From a checkpoint of a small CTC audio transcriber.
Model: 5.17M parameters, log mel input, norm batchnorm, activation silu, depths [12].
Training: soap at rate 0.0034, 9900 steps, batches of 64.
Rows from block 6 of a small CTC audio transcriber, named by matrix and row number. Each number is 500 + 25 x the weight over its row's rms, rounded and kept within 0 to 999. All counts start at 0. Numbers have three digits each.
After each channel's rows are labels from the 100 clips, of 14976, where the channel reaches its highest value: "responds to" is what is common among them. Only what is clearly more common there than usual is listed. The data: read English sentences (LibriTTS-R).
# conv: width-3 conv (model.blocks.6.conv.weight, 320x320x3, each kernel summed), inputs 0-106

conv.10:489465501527495490474485498509495522519477517464515483484499504535503471482520426458551496527489527471538508465467519507517492497516536525536515478496496486489472547541482484539453476539495452478511494521517478503514507522479549488478477541498515571487516501505489501516494493463485494494473509480531513487502508508484414
responds to: the word "his"

conv.163:512483462503518495487451491500485449551456529546472508493497502527478488478497518465506472513515501509478488518493469491497562504478540535491467529473513516501505476582542531516496445477474498503511500517481514486467531497515457465504466489493523481465515531485501518528513486511523494506484455518468520498507528517551460
responds to: the word "the"; the word "with"

conv.101:497543521486499492542521493465513523492506528545528504437459519468486484491508488501476555457500514491470487520511477532464496484495485510490472479452521467489504533517449525513515471496484488542508501521514481516480505454483477493438517510495481491486523520477483513504551493469520474525493499487560514499513484498507490
responds to: the word "of"

conv.261:480485486513520485538448498455501495548494457491496492493513490528496530471491450533537483499501489469441486499488467471512512523521514479510470493505453508459480447483498502526556475523480513509474517455488502523521512468490482526572469484500497489509477554521505507479473536519466515508489495535506496480513471478511488
responds to: the word "all"

conv.109:502512494481473510483500464512480516494526491491501473497527448494490484466493491446552494522475473490507457474487521470491524477510533510488519501515449516484473488555504538487532475455514522474512504502503508485521481504487491499532515496513545547487518507505461459451474507482523469483518486475523524517503490487488508
responds to: the word "his"; the word "he"

conv.295:508493498533477495481483514517492494490514505488470519442507493515497516513532499527487499483494496494538457516533482462493505486432481458507500511465507507490494484471507478524534501541507510491494507490532489490464516486516504475504472496495463527525491511501511489492466465506501460469556520528495470481457493490516508
responds to: the word "we"

conv.270:509491481485502522473490496490494498513506478513469502499520493483517516484487473501519487496488513495506496489512470506515503506522533496547484550493502530494487513489479474480510502526505495515474498510480506494504517485529484484529483477511513482528544539440506529503513525486512539475469504524496490541505527507508560
responds to: the word "he"

conv.300:496498519503502498454496489519487502504493531506513498460490529494463549465438484499530496500499523544516510548537443527529500495473498518539444533528475510496491512510520487545510469499489512502526513527478535490539507465465528527545544505502501510487463479506497495449518507509479485499483474508486527497499539501485537
responds to: the word "and"

conv.105:500489541489496510494464482476551520498509509504478476534472502512501476474506461466515508523519495513533516468525487468519552517491518489466499539526449511487485478495506505518545505447500507481515507470552527486521561484465504498495570506494474503461497519487521489470506501503489494535526522524527519505519503500499489
responds to: the word "was"; the word "with"

conv.9:478530509450500451527529499489521457571484516509476491553459523494494503509488553484490473501491514437512509515495499498467542513501531460463508477496505483493465472474512530428437510504481502520518502491480508499513481532534467524517474521489534454500498457485520524477512523487514493527473498530512442489499458513525489
responds to: the word "she"

conv.85:496447540499458520502469497491509528462477500492474469484514479552516491505503478511500517486507465511499509515519542519498539498553518526544541480480523496499534419493513500478466546547488455503494473421468539511485505469501504504472443487527471521485477526527515496488518464499532490523527525471478482501482526489489520
responds to: the word "you"; the word "he"

conv.182:511514493472479475525506492586472527488496489516516493454516514462482486519464500521501505509508493488570489516523471554518499489528475464509500474474513517544504481510508484491517469524506484504516523506461496500475552519456493489505497498513541477510501519551472470486480539513503519491502502513529517523466446440505471
responds to: the word "she"

conv.74:460481504463449519462469470496451526498511529484499474523486486535525479505495531470528534459516497480494492496479512521496460460515448478475491471465485449497506510474544551508519506472485461486509495506519491459504518456473520508454455446529485488472463514505539470515496479491486463487514498494501498469480515504461483
responds to: the word "not"

conv.16:518511505538502507455461466528506512479518502488539483462520480460473460524481493538462486489501510493472529503523500491518460471444485525513518552513507502509530508514482393504514508565515510501461447540510526499508487494492506516532496478498516515480518495496460485530494510486499493465481494483531488539471526453493498
responds to: the word "you"

conv.154:495488490494540499473521494519536512482481512517466494529476537473513540529483500488452524480496499510475497511557509508462489464496466463473543430473495459488501499521479500453541479499482485535509489524484454506485535483535512533482510464500451462510472505502491484524469479491480592514475480489527523494506455527489501
responds to: the word "be"

conv.299:478501451519485497495426538463482529506502514509481481493503512501526522545522476491491498459526545496466472462503530511465496505422471484480509434500510519476515505493469521493489487521493448490512475469504494496512491463497480471508511536489505518472495490492479510519501471553505503469517507509468466490512512489466463
responds to: the word "be"

conv.213:481509524528463466544484442491489487489486536513519496442521528469496572492483417565500510467493480493521520487486501473504515478489565510524523541502453493491511487512486473540490513523511498513514507490521500505488500513507497494547494506480531490516512502507550501467500539459509535471517519486506502535474528442543489
responds to: voice: male; the word "was"

conv.123:443509502497522542529516555469485494516504500499529479481522472490513482505481496470525522486495546506512467518493493520508444510509473501501481427467486501478494516485512509539519459456476469508475509474505491499495560466488534504484498512548479485496492474555496515503501492486479508489528450513462496515476532522497500
responds to: the word "it"; the word "his"

conv.86:494547483465533502531491467522479496518500501509498473535481494442482530476462484518419479526513504551518462502546454471479564463450517511476500465513458513475509483489457500534517568513447524514488483496487532503489487504513523532482491481436469465491492505485489497515475521436523495489500490469504457473475481533501491
responds to: the word "i"

conv.25:482475521444497487470508529487466477473485510530495493492491481519520481510512473467526514466502483512480453508513503456501529513499515548535497485502531451455496460502497516489471506528456496467511500467468560514506516473522486518506451503451505497539491521492526508532519501532521516551478494508513469472501481494501521
responds to: the word "she"

conv.84:461517518522472550444467501475460490526519513515457468535493495478471540458488472444519509496514549547513500505500476519496516538464503515453478472525497487500526511485494563483538461498510465502528494523487549488478480447477546530474510516492478511446508503517505524530475504472519478504503437489548524480483504493479505
responds to: the word "of"; the word "was"

conv.118:503495506473509468523513502508445523457480528509534462467424521487519505481489513523489511472482531500508464502469476474509469501470493490483480489480510457535516471443544506479515511500455542514505489445469503456504524569477534510543504502525542467485484424475493503522467484533528504483508474532486531479482513491490537
responds to: the word "i"

conv.318:478461566491508499478550438501536502512464516502485467467484487530492502511530484504510497547483535497534496472455496468500494501515486482505498490489479513512492532485489479512520515454478480514479475511484487522500513492502517491535488515475501506452465533492492465512455494470532510513461510447483453487540517505489511
responds to: the word "but"

conv.309:500482502507527510528482524523469526515496477511505498524524490519526499513460514478488503492510463515505506487507514529487437518486456493533512505482489514521481497495519473519546551553512502504484497482500493537485489527476495530511486484512480512517493519524449516545526534560518500505496533511486523502483483456490483
responds to: the word "he"

conv.34:481490456520513476483519477477474538517478525495509496499522525496494492458516467473534504514482504456556510510488514518505490526491473508523478491473460487461474534494508517493500512526493529472487499540506455483496490517514495498506529497513478492543511470502512487490473507516514527481465495466456524476499504497458401
responds to: the word "when"

conv.6:488488478476504511533461508458470523527498438481505483513495506537512504498545520499520519482484497524530510498503501521509503491487538465482530460510496497506515499465511519504481527490523515472466515499532486532504477471490489488452466509530471523490479481489523487499524460515491461532519502501444453497482523547464514
responds to: the word "not"

conv.2:493469486511507506506548502498550515501468571485499487480482497544499481501519482503534526542488522481529536487492511515473501514522488474497507496497499491472464547510498529539523479527507515481477507549496477519509538486524492527540576505498498499510456471499534481485514508491529489425495499449521551497517528521523518
responds to: the word "and"

conv.214:526515476501471467503484505509479497555493528510506492504484489470511493487491482477514510495485516470508492483436487529493517517496509509516546526496501517508481486495509468500507556527517490513513468509512499508484524504510483506494501526454541451523522489469454503486540509537480454463483481479487518490496488493511476
responds to: the word "he"; the word "she"

conv.240:528525483483486530485530481547519494490504493517523493468519495530524514491494472481500495534483465505473508511529500526457556511470520496496517512514442498505504495532506511580506481490490485484494472485467484511485524483449529501490507532491468471467481443513476498505461499528510484498519484491505517491480543484509469
responds to: the word "he"

conv.145:538524534465471520467509527520520480508472535516500513451518554500474550515512499479458488503495503520537451536483482502547481486487568510480493444495497492503482491494505482522511524497490505496524515472502481504484483485482516479517484504458518500511497519488511473527498493516487488505502464520513496497445533498473543
responds to: the word "with"

conv.216:494449505477488505467483474479484483538496535476479479487524467467474501455441433521505501519497529504517441477495470467508513502503511556500503524497493451470509518495502457492499506464484500466470488513478505481495514544489524526531481495522534536485479520477477482472480504473513485493500473458489503490521541476499493
responds to: the word "was"

conv.211:467521430514500519559519500479466508504509496469502471531489486519489480513484540511494480510512479451491514514498515478509518459542522471501522480506503543492518483517485488473503472472508490489511516499498516480511501470496547501505459457495504463505472523508485479500492477486496501537497466447465549488490500504464520
responds to: the word "i"; the word "my"

conv.298:530448497484492509469541449528511503487486530492491451514521486544514513490526486501510520542463523498539476473532496507525488492507481573514532467530514506518482499499522538542522509519496482525480481501477487504527445540532485519538499534503476517514504485494531466486467525511509513467472479467553528485515478506487481
responds to: the word "be"

conv.285:508482484542507478515539523502469443494515505521521535525537503461503497475465481479450519471502517518456503480560491509520494513470511497493481479473510446510518509527475485494493551434534493501487474536526469527472472479482542443503486497539513512503518460531487524492493526458489520463533527536462504513533497491519478
responds to: the word "be"

conv.41:481465468459460462538485487508496481497498479512479501488488469471501517452460546491483521476495541493536531534526481484510453454517436512510506496509502496512492515470537534522436537490539512477465492510527477467474517470513485503499515493482464499486467492489534490499464508487480478466527547513465526519505505515508492
responds to: the word "was"

conv.230:487465514532489507476523476489508513503480475481502487544529526569527570527517476555488496546507496473537529527469511510495470527469494484504516536486456515519476526499512525542526510579483478524504484491503457540485500498483511499521497472478509522486509503493509492526497536558498489465486563469520485526473511480503496
responds to: the word "he"

conv.225:520458503491455520508457487487486550519539484511480520449511485527526485506485494512488514489510493468443458465511528502508520504507507510507545496497504483502489490525510448508454530458501516513510461476518554510499518461484513463511462511424511498510525492516550525517498466490473483506535481507499466505494498487519486
responds to: the word "you"

conv.306:483464472503466495551495487471489532517496502489536476518495508547487532500484498509483469512514461476602472498444460463520511505483511491478524537502488495507512447524460493576506488503474488521556486462484487474494481502471527544541511502479473508475524483511508536512521523510447534476504458536496531479496488517473523
responds to: the word "you"; the word "my"

conv.319:513492488481508495532505483513445508530507512485515459497454481502514479485530540507501524474523497487476489518500502489500468466473442499518468492465511517530507498495510549459466516513528480430467502497491473471491563486498524511480496448494468495486460490510471444538502486528506485496491535445447511500496491466470479
responds to: the word "the"

conv.0:492503468491455515531505467509483461508505508474498493477506496516506478481503487473497477478488473478508470470512504473467472462461507518500493506480519500466508535507501536481475452517495446457498517496494500499525505560511531495483503481524495467491493526531465479511520467502530538486481482483481450509521521501512479
responds to: the word "to"; the word "be"

conv.231:489469499443510489539490471460477472483476471544517493527499485535499449499509546513477474517457453516517502476513463466486489492492491493547527478507468482509489511549474538517511450529483487536516511508483476479492509496480495476446470501481469517485512506451485517512461522510478526516507503513533504489497470486527468
responds to: the word "with"

conv.164:492465490490487516498462416431449508495484524510466472533476519460492475484484482492519481475524524524479470506492508514494537504489479493531487497518471472525492513512527528537492536455496488519547502490516482486487539517515463505496502494473489491465488477516482488525504495479494478506481509504421513501497470509514456
responds to: the word "not"; the word "was"

conv.30:493499499473439527508507484517501495497523509509529502538496465506483518448523542451512500528510553494517545491498464505497507493470494485470485492495483509492505513477545489484496508493520511487555526493574469481516453482484552524475492511521512532485512463518511479507491496552553502525520548504467492518528467502511498
responds to: the word "my"

conv.40:508489487500538493498524480468477518530516538533512467534498500475505530505460497495550487517495532517541463471435483475518476481503508560505535477510476535467497495510485514538474507496521543495494501497499525480495495468492471524559498498563488510513492461504477517473496488482508470479552465521504498488476522516446475
responds to: the word "and"

conv.172:515473493548486474451497464462462490475500457480535504495553495491508521476549512539441514486539512474481508480468526518487510498436525490507488534457517431508529496527494501462483520498544483468494495471495459509485508486505488497530514494507533528523520483491477470496529484506484548527515507499511516468521433532469503
responds to: the word "was"; the word "as"

conv.229:495494556493494501539452494492488504566501458449482490492465495496507494465477465501502495481494505512528533501432472483545498521509493485510466509517447461502496461488512462535515527462468485490475521458513530500504479541462475495503462517481515556487531492496505498514505509519469495516461502498496506461491519477511537
responds to: the word "i"; the word "was"

conv.53:510531515475472470462491474475498575460489525508483520524500502503493484523502515503511520513505532517448496524522481525469466567501489505499510472505462467476489484493511475544489447522493451501523499498528514504501503450496516460453472497532474506467499503507467495512513486485461498504495514514504542470484510472510496
responds to: the word "of"

conv.279:464465500497460525485481507515473502499506480518482452474474505502527502511508497517519492546465520481451455500554504487506480485471506485501520476512491435467473495517512469511512481495475497490498495467499509484486499498517512478459495498521461486486471526513444473511451528476501516481535458469493471479475514508489497
responds to: the word "to"; the word "his"; the word "be"

conv.115:508512547474521501519526508524511484493496530522474481500518481496480498535509514503474487483483461508500522531483450470500510544455552524479514512514444532524458463505475514480457491449479514502499494486497473526501478529484493493503502481458493490512519536518498512493526508440459528448513512495512506522496499505495511
responds to: the word "was"

conv.134:484460490477502494506470479525570516485471510508481460459486489522458518460467529499513458503487531495529526500505467519495458491500519491479488487535490557506496538451484500528493471491478508492488486521485503509505480510517454536524520514506523495461492508486486511501540500546495523526444491492527525503493487488475465
responds to: voice: male

conv.107:496451508495532477501480545509497474515466508489485489539539528502493502494487478463553506520471538543580464495486479464493483529483475481534500509467505434442491477527545480538523516483525502470504529444508506508476483515521529497505480492498488552472500504496497506541501501464548482465528480536476485487497559519478517
responds to: the word "we"

conv.131:522529483518526510515480499502519473491517460532547505502495467469506488513484507473512521522530512489512481464468482509463463499496489508518497486488508514489568513464481501498494438489493488493535534497519476488485508510458539551486501498536542515495492513502447480498501505500563526514497496489552490518517481489521488
responds to: the word "my"; the word "by"

conv.94:525494516494485511502431510496492509446491475497488492528487492557522470549501493499532492517484505472492496511492526484452499537494524522479517483511494506520486531498497515526465495517512491457513493531499521521523497475497496520484453517451484484523518530481492524530514460539530485497518504495471490493517488503486459
responds to: the word "you"; the word "me"

conv.114:486469545474523457531475474484501507472504493496502472486446475522510467508484510521535474515489529462465470513543487515523496490509490484479487504500504521523490508511531460538475460497488511480505499503496515471499490500470436508481519482502488503491495497458537507438483488509547486472500475509503505497482490476543500
responds to: the word "was"

conv.293:507488495517518522467521515474512515490522514481491524461532523533494458501542453519462523506536530530442499486509488515501523542516558523537490443473510486522534460497464545486513513528475491525516501495490522510504520524483511498506474534466484550550515533517501507517520503498510490521470533475527492495492501494494500
responds to: voice: male

conv.243:467482533517484514490468509452524527472493523471482482506488575516501516510463499531460549480464529559489499498460469494460515485503524495535512516476474506474483495495457449453548492504505493515482488464494487474469524507496522510521502498498457534509450477497504487494520497475468478502517502477482506450501522455487492
responds to: the word "never"

conv.217:511497514471530524500484471546488505515484485489535482464482456459499488496487504486500492443544484493493473526463496505496497474485508483509516534530476512502531513548489473490497491424537480439513491475521489457540519496482508530474478519515514503506487503506483489514476523469503550532513512455504506466524518450488482
responds to: the word "me"

conv.205:534522494472514505489520505510503504485499523485513565454555529509510534482499509447495453515481459495544494493475496476505531482504498495531470523507525502485473525501490483498504512516461492503466491505484511510506479475485509506553535505450508489491508545460536496529515442534493489516509485492458485486495537502466478
responds to: the word "and"; the word "he"

conv.171:514514529496470573472458546499513471495511507507514493493554465494501502473478442506510492489501492483493438463509496479513445510474483493494499535520496491520554499485505457479509499468475497494501485484509528547521497499479475513542504481529520515515509544540516535470486508491536483483515498517504476517497525508476545
responds to: the word "was"

conv.219:499533541490506531502488464502508502529524518462523515455478504525485479463497469529519520522513485505452513510466532482485494489481525489483487491493469476496530490522523437495503516496495495476496495512506500511493517506434506543495454514493529490496489503494448484514490525479500488499498500443481496505470558531543437
responds to: the word "he"

conv.17:482544494508518515474550521492523469516527510496460510499463463507507464555493564483522502458511465501449542503544501524513534467510531495478524476513503544437547511499480489490505477481498485506502510499497490501502487517499487542493495491508482458516497523507493496547492490490516498563504504498505510495451545514530493
responds to: the word "not"

conv.11:486507508504516539494502502474508517483501518460523491495472484533447492461495487483471503502524486498538485485503476519479489511459496445474457479476475494475476466493471515493508512517505508496524546466508467494468519483507497527506531479492469477497501479489537498461511491521516424486522466503536477451449552494495492
responds to: the word "the"

conv.76:461523508545479518512486484458501525523514450505480511494519480516469501480504451532512470494482489541500478468489507519517523542507517450509503515510498488465518532484496517492529463459480518445490519501525513521467464493469518486522514515474531515489499505543521509497519520510483500513468539487515509511501508505533536
responds to: voice: male

conv.108:507500499475494515500519494522522490544533513504450481482526526482475478504504496529474489504509510538486514436588480504464546506485494550517479483467532554465510495465490500478482511475468512489481490507465478505489515466500487508502514480514465493479491497471511506491503502473515490490460507491512503507472478535509563
responds to: the word "more"

conv.111:505519461476499453502523505461489462571493437522517499536484518533523492548555504491478515509499490465497503485511543514501501502521498444475534486523520481457501523464431545511461533538481503500520466505503497528496476490545495517502487510492477492472502465504479494489489527454547486513467488480486492501518480489494468
responds to: the word "not"

conv.301:497484479538498524491506541526487495521525487493511496509509508509526480531500476495544555524538491523506489507467538512450512526509477512544520510481505540502502514551554479510519518495553492521552490498541524531498541499512509469488494488525441530510516514556453518500524502484477470514495524503469530509527526539490518
responds to: the word "is"

conv.20:489490407528542531478482498459488526503483544519489522522504518535500526537540513520523484530483483478521503513529477526473483478527540469526496476497505468451520508460520535574492507551466511463508470474496538476526521512460482492492546500489519482487501485471512524512539472513518527511501506478495525464518528521492488
responds to: the word "i"

conv.62:511492487509540530514501499504496511477515504497507494514510521483497466533523533504494526439480497458496511516486472485517501472511448504497497492487483481530476519492530488484513470523513511527462531490506459510483492515493489502457442485519562491513488495488486497484443513491479479504514573524508499479505517448499483
responds to: the word "is"

conv.168:505502541485488534494490508453498526517499527504500492479495518468499530506456468483502474555517526514530517460524525494486498530492521511511508534529525516467502498492468466519538553444505496488457483517475552493531521515473450543539528515528501510463511517499484491472511523475513504520487467484488492502538534501508491
responds to: the word "and"; the word "was"

conv.51:486451508475503484471536502552437537486499494530510466481478450501509465486453502499472535502538525492491485466509523502563509473509470530514484468487526498515469495520508509438491479483485485447516497491499484468511497478552472491515492542528498529511488473493510513455488543488499461486486491514546495498510497455531460
responds to: the word "is"

conv.233:470486493514508504497462501511476488438529487490484477502466522525482458494531496523518513511497567476509479504511440482499473497493533470490502500502507500516512473513528474509493519510535500511521505443469509477490501498508470541526499501481527507525478494458531504500528497518523504499480529495449509457506492543478495
responds to: the word "i"; the word "not"; the word "as"