{"model": "CTC audio transcriber", "dataset": "read English sentences (LibriTTS-R)", "train_examples": 15625, "noise_aug": 0.002, "time_shift_ms": 50, "n_mels": 80, "hop_length": 160, "input": "log_mel", "spec_augment": false, "win_length": 512, "tokenizer": "word", "vocab_size": 8027, "arch": "tdnn", "norm": "batchnorm", "activation": "silu", "depths": [12], "kernel_size": 3, "stem": "single", "widths": [320], "init": "trunc_normal_002", "optimizer": "soap", "beta2": 0.95, "lr": 0.0034, "beta1": 0.9, "shampoo_beta": 0.95, "eps": 1e-08, "precondition_frequency": 50, "max_precond_dim": 1536, "merge_dims": true, "one_sided": true, "adamw_lr_other_params": 0.0021, "grad_clip": 5.0, "steps": 9900, "batch_size": 64, "epochs": 40.6, "lr_schedule": "cosine", "final_lr_fraction": 0, "warmup_steps": 490, "weight_decay": 0.0, "adamw_weight_decay_other_params": 0.01}
Rows from block 8 of a small CTC audio transcriber, named by matrix and row number. Each number is 500 + 25 x the weight over its row's rms, rounded and kept within 0 to 999. All counts start at 0. Numbers have three digits each.
After each channel's rows are labels from the 100 clips, of 14976, where the channel reaches its highest value: "loudest" is the band of the loudest frequency at the time of the peak. Only what is clearly more common there than usual is listed. The data: read English sentences (LibriTTS-R). In brackets: how many of the 100, against the usual share in percent.
# conv: width-3 conv, dilation 2 (model.blocks.8.conv.weight, 320x320x3, each kernel summed), inputs 107-213

conv.169:513538524485489460512467483523499481521519542473484496512463498549489483516506519485487497436524515536515515506494532498530543477440506513473478529499532519507495522505518469550538489458497496522494443481523475457508488486467528490511531523497550569503479521480487504498510554496487497509517532528490487511506469506508452
loudest: 500 to 1000 Hz (29 vs 6.7)

conv.314:496480540495485492451461478488498474488491505459528498479492487508500477484491440496486473501461511511494539491503514516486477491426468525484516464502440475493509517518510481492514457487499492526502482514499458470489455521469496516512488535535513477523492495508500512502460457488523511495526491514515464478486481504476468
loudest: 500 to 1000 Hz (33 vs 6.7)

conv.209:460509542528451495480471485517485513508478529504471480510510504506490466493482483522496542454505500479494479506473482446550499501519466493487492518474522483452451486503511508460523507503450504486472520515491514550529521468487455503471558516500495532480485482479520483502511495515489461548504549481457474534502490472484448
loudest: 4000 to 8000 Hz (45 vs 5.2)

conv.105:498469514528516500457489486520518473476512528526532482499524531490487506478432521540536478525476550499463533522534491516514493495498433498496505486495468513513504504468524502472477547524487518508492526493521480497493463529484474536531476452513490488536499502542487531522497496519532497522485485477487489492475480481505496
loudest: 4000 to 8000 Hz (47 vs 5.2)

conv.234:511530511471477508515509495514489516485500477505500514491529525510513441506539527494508548426515508539445493498467524495518505488485524486503505502476526472455482510479513503483494503476481499487509483512521517467545528457518499456496520488501484511485528510479504545467513516517473512457480487525481507509486453458471478
loudest: 2000 to 4000 Hz (49 vs 2.4)

conv.101:513461532468522469450474515522446484478549565501497453492522435466500514523469522532512487496510526509489463495494515451514491452513484476514518495458501552498460501494494539494484484519471468491450508486521494512476512466469486546529490513516508517507517542493484525486457438477451471512499491475505470497507464501522525
loudest: 4000 to 8000 Hz (27 vs 5.2)

conv.33:492443487492499498497485472482520481481495469531473461508537503516455512566425522466481545513480516508497500554549501485518490493529495476519518481532479525460505486480531467467458475488494513481504500476519516508544512480468423458482485495517500518497533515508498514513536472526499548463472475508479489466482497476520529
loudest: 4000 to 8000 Hz (79 vs 5.2)

conv.162:486472486468496525486504489512466548542491505518513514541482535439528472506472494514469527492469495513492522501443500481461497519500500489486517501504545468495478473540507475479507521497482522510504512487509475502547540488553480462520461476490479521488509453503488463510513480540484467556519455508494527468498458498515520
loudest: 500 to 1000 Hz (34 vs 6.7)

conv.195:482465493502504503449486498515482447483500476493495503500487516473524485501493495480449532457488566442481496543475515498498445516490506449539493524484474518466519503498470430525439468465478515483503490503531470507479472497508500506534507523481504481499502503517505517491469480543507491475479492496502440499521458488468513
loudest: 4000 to 8000 Hz (44 vs 5.2)

conv.310:509508483538478495512462481469503496511473496545528555518525519484491498505506477490456452477477558480481503535516510493461495531505478490475502514502487510465533487500476423488475487529522480507471514494464500550477478523476528510503538471483486497461509479487479452463460493523498490564523556500504521505464523502499509
loudest: 4000 to 8000 Hz (84 vs 5.2)

conv.287:503503483455497501550482490524481537542485492501505519518487510504518507509472531508496553522468505461514475509506469490515501508488478490532433494516499534492518495521539518481463495495512476454534469518487483452515509503514514422536517471486521535530520494488509522507495519488505529485482504532457502440492479504500554
loudest: 250 to 500 Hz (28 vs 11.5)

conv.306:524509477522542494468483493512495529521463472498489501488494497553542520509492496507564491539504457494473509517508523500525549527462517504476490493482513442527505469502492512511507529530499529479489501503485472541510529562507492451511469472458453501524492443470523494507485491485525488504527448513471512451481528504480494
loudest: 250 to 500 Hz (34 vs 11.5)

conv.52:509491514512503501480493450473512450504490516498506493499496550504511508504481484502494514463505512494478507491470490492473453507505457513491494538523468465465529477524459447494495479523533502497505496496445456481490485530489541490485492490489470457513458482505516493487457464525528484459513447496479519506503523465491519
loudest: 500 to 1000 Hz (34 vs 6.7)

conv.301:533536490457489525505506480518469501506483468498528521416485477463508556508539505526489478501483457493476504444512496455469485530516540449496447523476506467485502508519459491505488500503534521500506504513486513455479527533522448470444490517475491514480505481530501501484505519487479460523524457500492543480490508460475528
loudest: 500 to 1000 Hz (27 vs 6.7)

conv.307:488494489495472517546485474521509457475491484518459474486499529526474495511504513493493477469458508471455508502496520481458476533527479472514509536588508490480544511513475503507486466496533456518504517482506501489522491530505466499457504536482511465477533490545519498493536505536511508519454497480536554547484507481480498
loudest: 500 to 1000 Hz (38 vs 6.7); 1000 to 2000 Hz (26 vs 2.2)

conv.48:515482542508491502496473482493514495484464493555507476503549524466506502528510480490476522476484537482459510551531489487480500491472463490520528493456493476483473510472522425529491526504521514534467520512489482504484478463513490540488546529476501493485510527530516512499547501504484468472435459490474508505453496475510447
loudest: 250 to 500 Hz (38 vs 11.5)

conv.40:451533489575506513475505482519508477515516540535496493538508504493469520507512486527488503525481524538488497503494516521507524477503530526487497515510498505486505523501504460430490496516484516487482508489499500546499514492456577531503550499517433489529508542481473491474480498523472501528524518470513501543480492466542510
loudest: 4000 to 8000 Hz (79 vs 5.2)

conv.290:480498545506484504493490508493518487522459532516456528494512470462484495510517510502481467496464523521452506490521496489519512503517499439501505483507493492516489499467464464505476513513514455541466537489487503521469455487493524550540539501487469531451486484508488449481509482500483458499495511495534538529461507491499483
loudest: 4000 to 8000 Hz (60 vs 5.2)

conv.294:508443518481519495481490519477525494493495524476489492510474523496513519523490547482483497475528482511489498492492508550496487465471547496493489478498536492472475508497491491554483502528464475484551475461491509539537500505514480496500501516533487466514524488394499524469544471489529499471491536536496479497507498503524512
loudest: 4000 to 8000 Hz (29 vs 5.2)

conv.175:498480500521483486500500461511526534457490471546510454507478502548466440489485460502468563469509500489503531507488517493504499502494508516470475528490508460475499485505498410471482480466514520492520504493510476557492511511489441465516487506502475513468495495510463495455491519537500497556463497488462490460486445513490460
loudest: 4000 to 8000 Hz (47 vs 5.2)

conv.31:550524495512504511497471509514476466520513525503481481485519498506524493455494539517499490505522525504500486466491483475492483481565521504521501506497561504492500489473464469511526504525464525492503516503495484471524521521501508468471565514508525482492540525497484534512506489493492522530507516456509477529502439490517539
loudest: 2000 to 4000 Hz (37 vs 2.4)

conv.286:524487485491529511486509545452491472488478471490505472452543506461504511470497492496489530521467505465520535475497490482478495458513513507509527502518497473523470504498514528511492510540464543515503529518441516475494497466490494496465490486525524492499478506476505524522482543476499527466480510503477491492513549490467537
loudest: 250 to 500 Hz (31 vs 11.5)

conv.272:484532500513506506487502492485504509487493530516563488540513497497439501491439459507444471494464507487462528470490484490494484515482483475435491518492496520487516485483479506503498506483544478496504481556441491482491516524445494478499518507500557526507453463512499480489490485481510494508488523488467482492497499471500470
loudest: 500 to 1000 Hz (32 vs 6.7)

conv.102:494484541515461467432500498467528483483463479502531532447490480465460485479499486470494488499488548509518486539492478469506487458495485435453497475464496524537474527445516491501507472561473479525480517470480487534500488463500483509511522468494474503487488498477485490525499488500490508522467485511498493515462470478503481
loudest: 4000 to 8000 Hz (55 vs 5.2)

conv.124:512528502546469483467535466515529480502480539484487505552482475474525479476487469504535551491477492487461480495456525460523543502492478462484486496455502570496440479467504483554521486480488504526491505486475478500504500516530503509486559544473503513468467473503472495418482547492470451502518518550486484489465482464539456
loudest: 2000 to 4000 Hz (27 vs 2.4)

conv.275:470547491514472483498496546491512459508530552534524492554493524452511499529496499494463522503466500495537526475513514523540521496516466497495462484483478542474481519468515481454468488517517506481526503486497464508497500510485510510530534507481464505515519547495505502526482538481522525480486545483457484506457493519514477
loudest: 4000 to 8000 Hz (25 vs 5.2)

conv.293:468488492505486478474449461533482546487458500530505487530484487487500488509474500502460514554503507486502497556501483508510476506483491498456482540533510525452521505545469466550525514530527514485480473466528441517482472497497521483527544520486519464485469490496498482509491491510470477537530481493465543499525457492480484
loudest: 250 to 500 Hz (29 vs 11.5)

conv.266:476529494501524471459523530480435523500538551499488497539475520491480488524504497501480542471524548549504468518488515524526523473497505490535487501493496500479496473525550521483455485478460512503509469501517515471456523470448495544472536480523468550516503500484487512494505478505476481490493516507490520514502492508497495
loudest: 4000 to 8000 Hz (45 vs 5.2)

conv.210:462462483502488482455455493533495478538479459486487502440460502506510508539480487504535448520445495510508494547480532504519454530496468490449473456480484517524511467483472514481554498516501494503536474519534440541470477506522519499516502487479520545478465477483478462517502505495523507512522487494515479486473475503503483
loudest: 500 to 1000 Hz (30 vs 6.7)

conv.111:511492513547539502507522497505497487487519464521475528501500545537459543516477471519470506468509517485510512530572522495517509513517467541477527510521514467494543472538509462485507523533508542557515500504480479543498504495446488498466560533519522448532492485482473482480537492510534488499546535521509504527504539496504544
loudest: 2000 to 4000 Hz (30 vs 2.4)

conv.137:510513478507515496497494550488513487507499445478537513482488498536503501493516477512495491542531457536535494494445514476478505547544519524492500557508536473533522463488409492509490520530507519487496519535490493498505537558472497493472505507513523473528473455506475489477492512531472475508514544498504471512497495525501515
loudest: 4000 to 8000 Hz (26 vs 5.2)

conv.110:457478521491486520489478503486505505492487459486486486539498500484493515513503483489482524526452491495522496476486505515483431502489513458522510494478448539528506513467481554509467476513509514514520474482535463473486465501536501492488515486468478491461445501457490493480439470493505489500485510486475490498487488519465508
loudest: 500 to 1000 Hz (32 vs 6.7)

conv.270:503466484505542510501512539462483492480527484527556535492486507507525513518455509487478496487469473471537484502506513511474504533517497534505464459471500491489517495492522545492464528533514512451462523539524515457495524498512480481499456482513506531510545483514500507506437478540463504499447488500493518467484499511487544
loudest: 250 to 500 Hz (46 vs 11.5)

conv.76:498496521508478482475551455468523512509505528534518462546491507504483481511451485473533526529450551507500514522487473489480508512476490467486524455461507519517483466477505503469536484498498499481510468504489506517516494514471488487549488534492524472483495495504486490480497496524494468547474476490496465486465514510496502
loudest: 4000 to 8000 Hz (37 vs 5.2)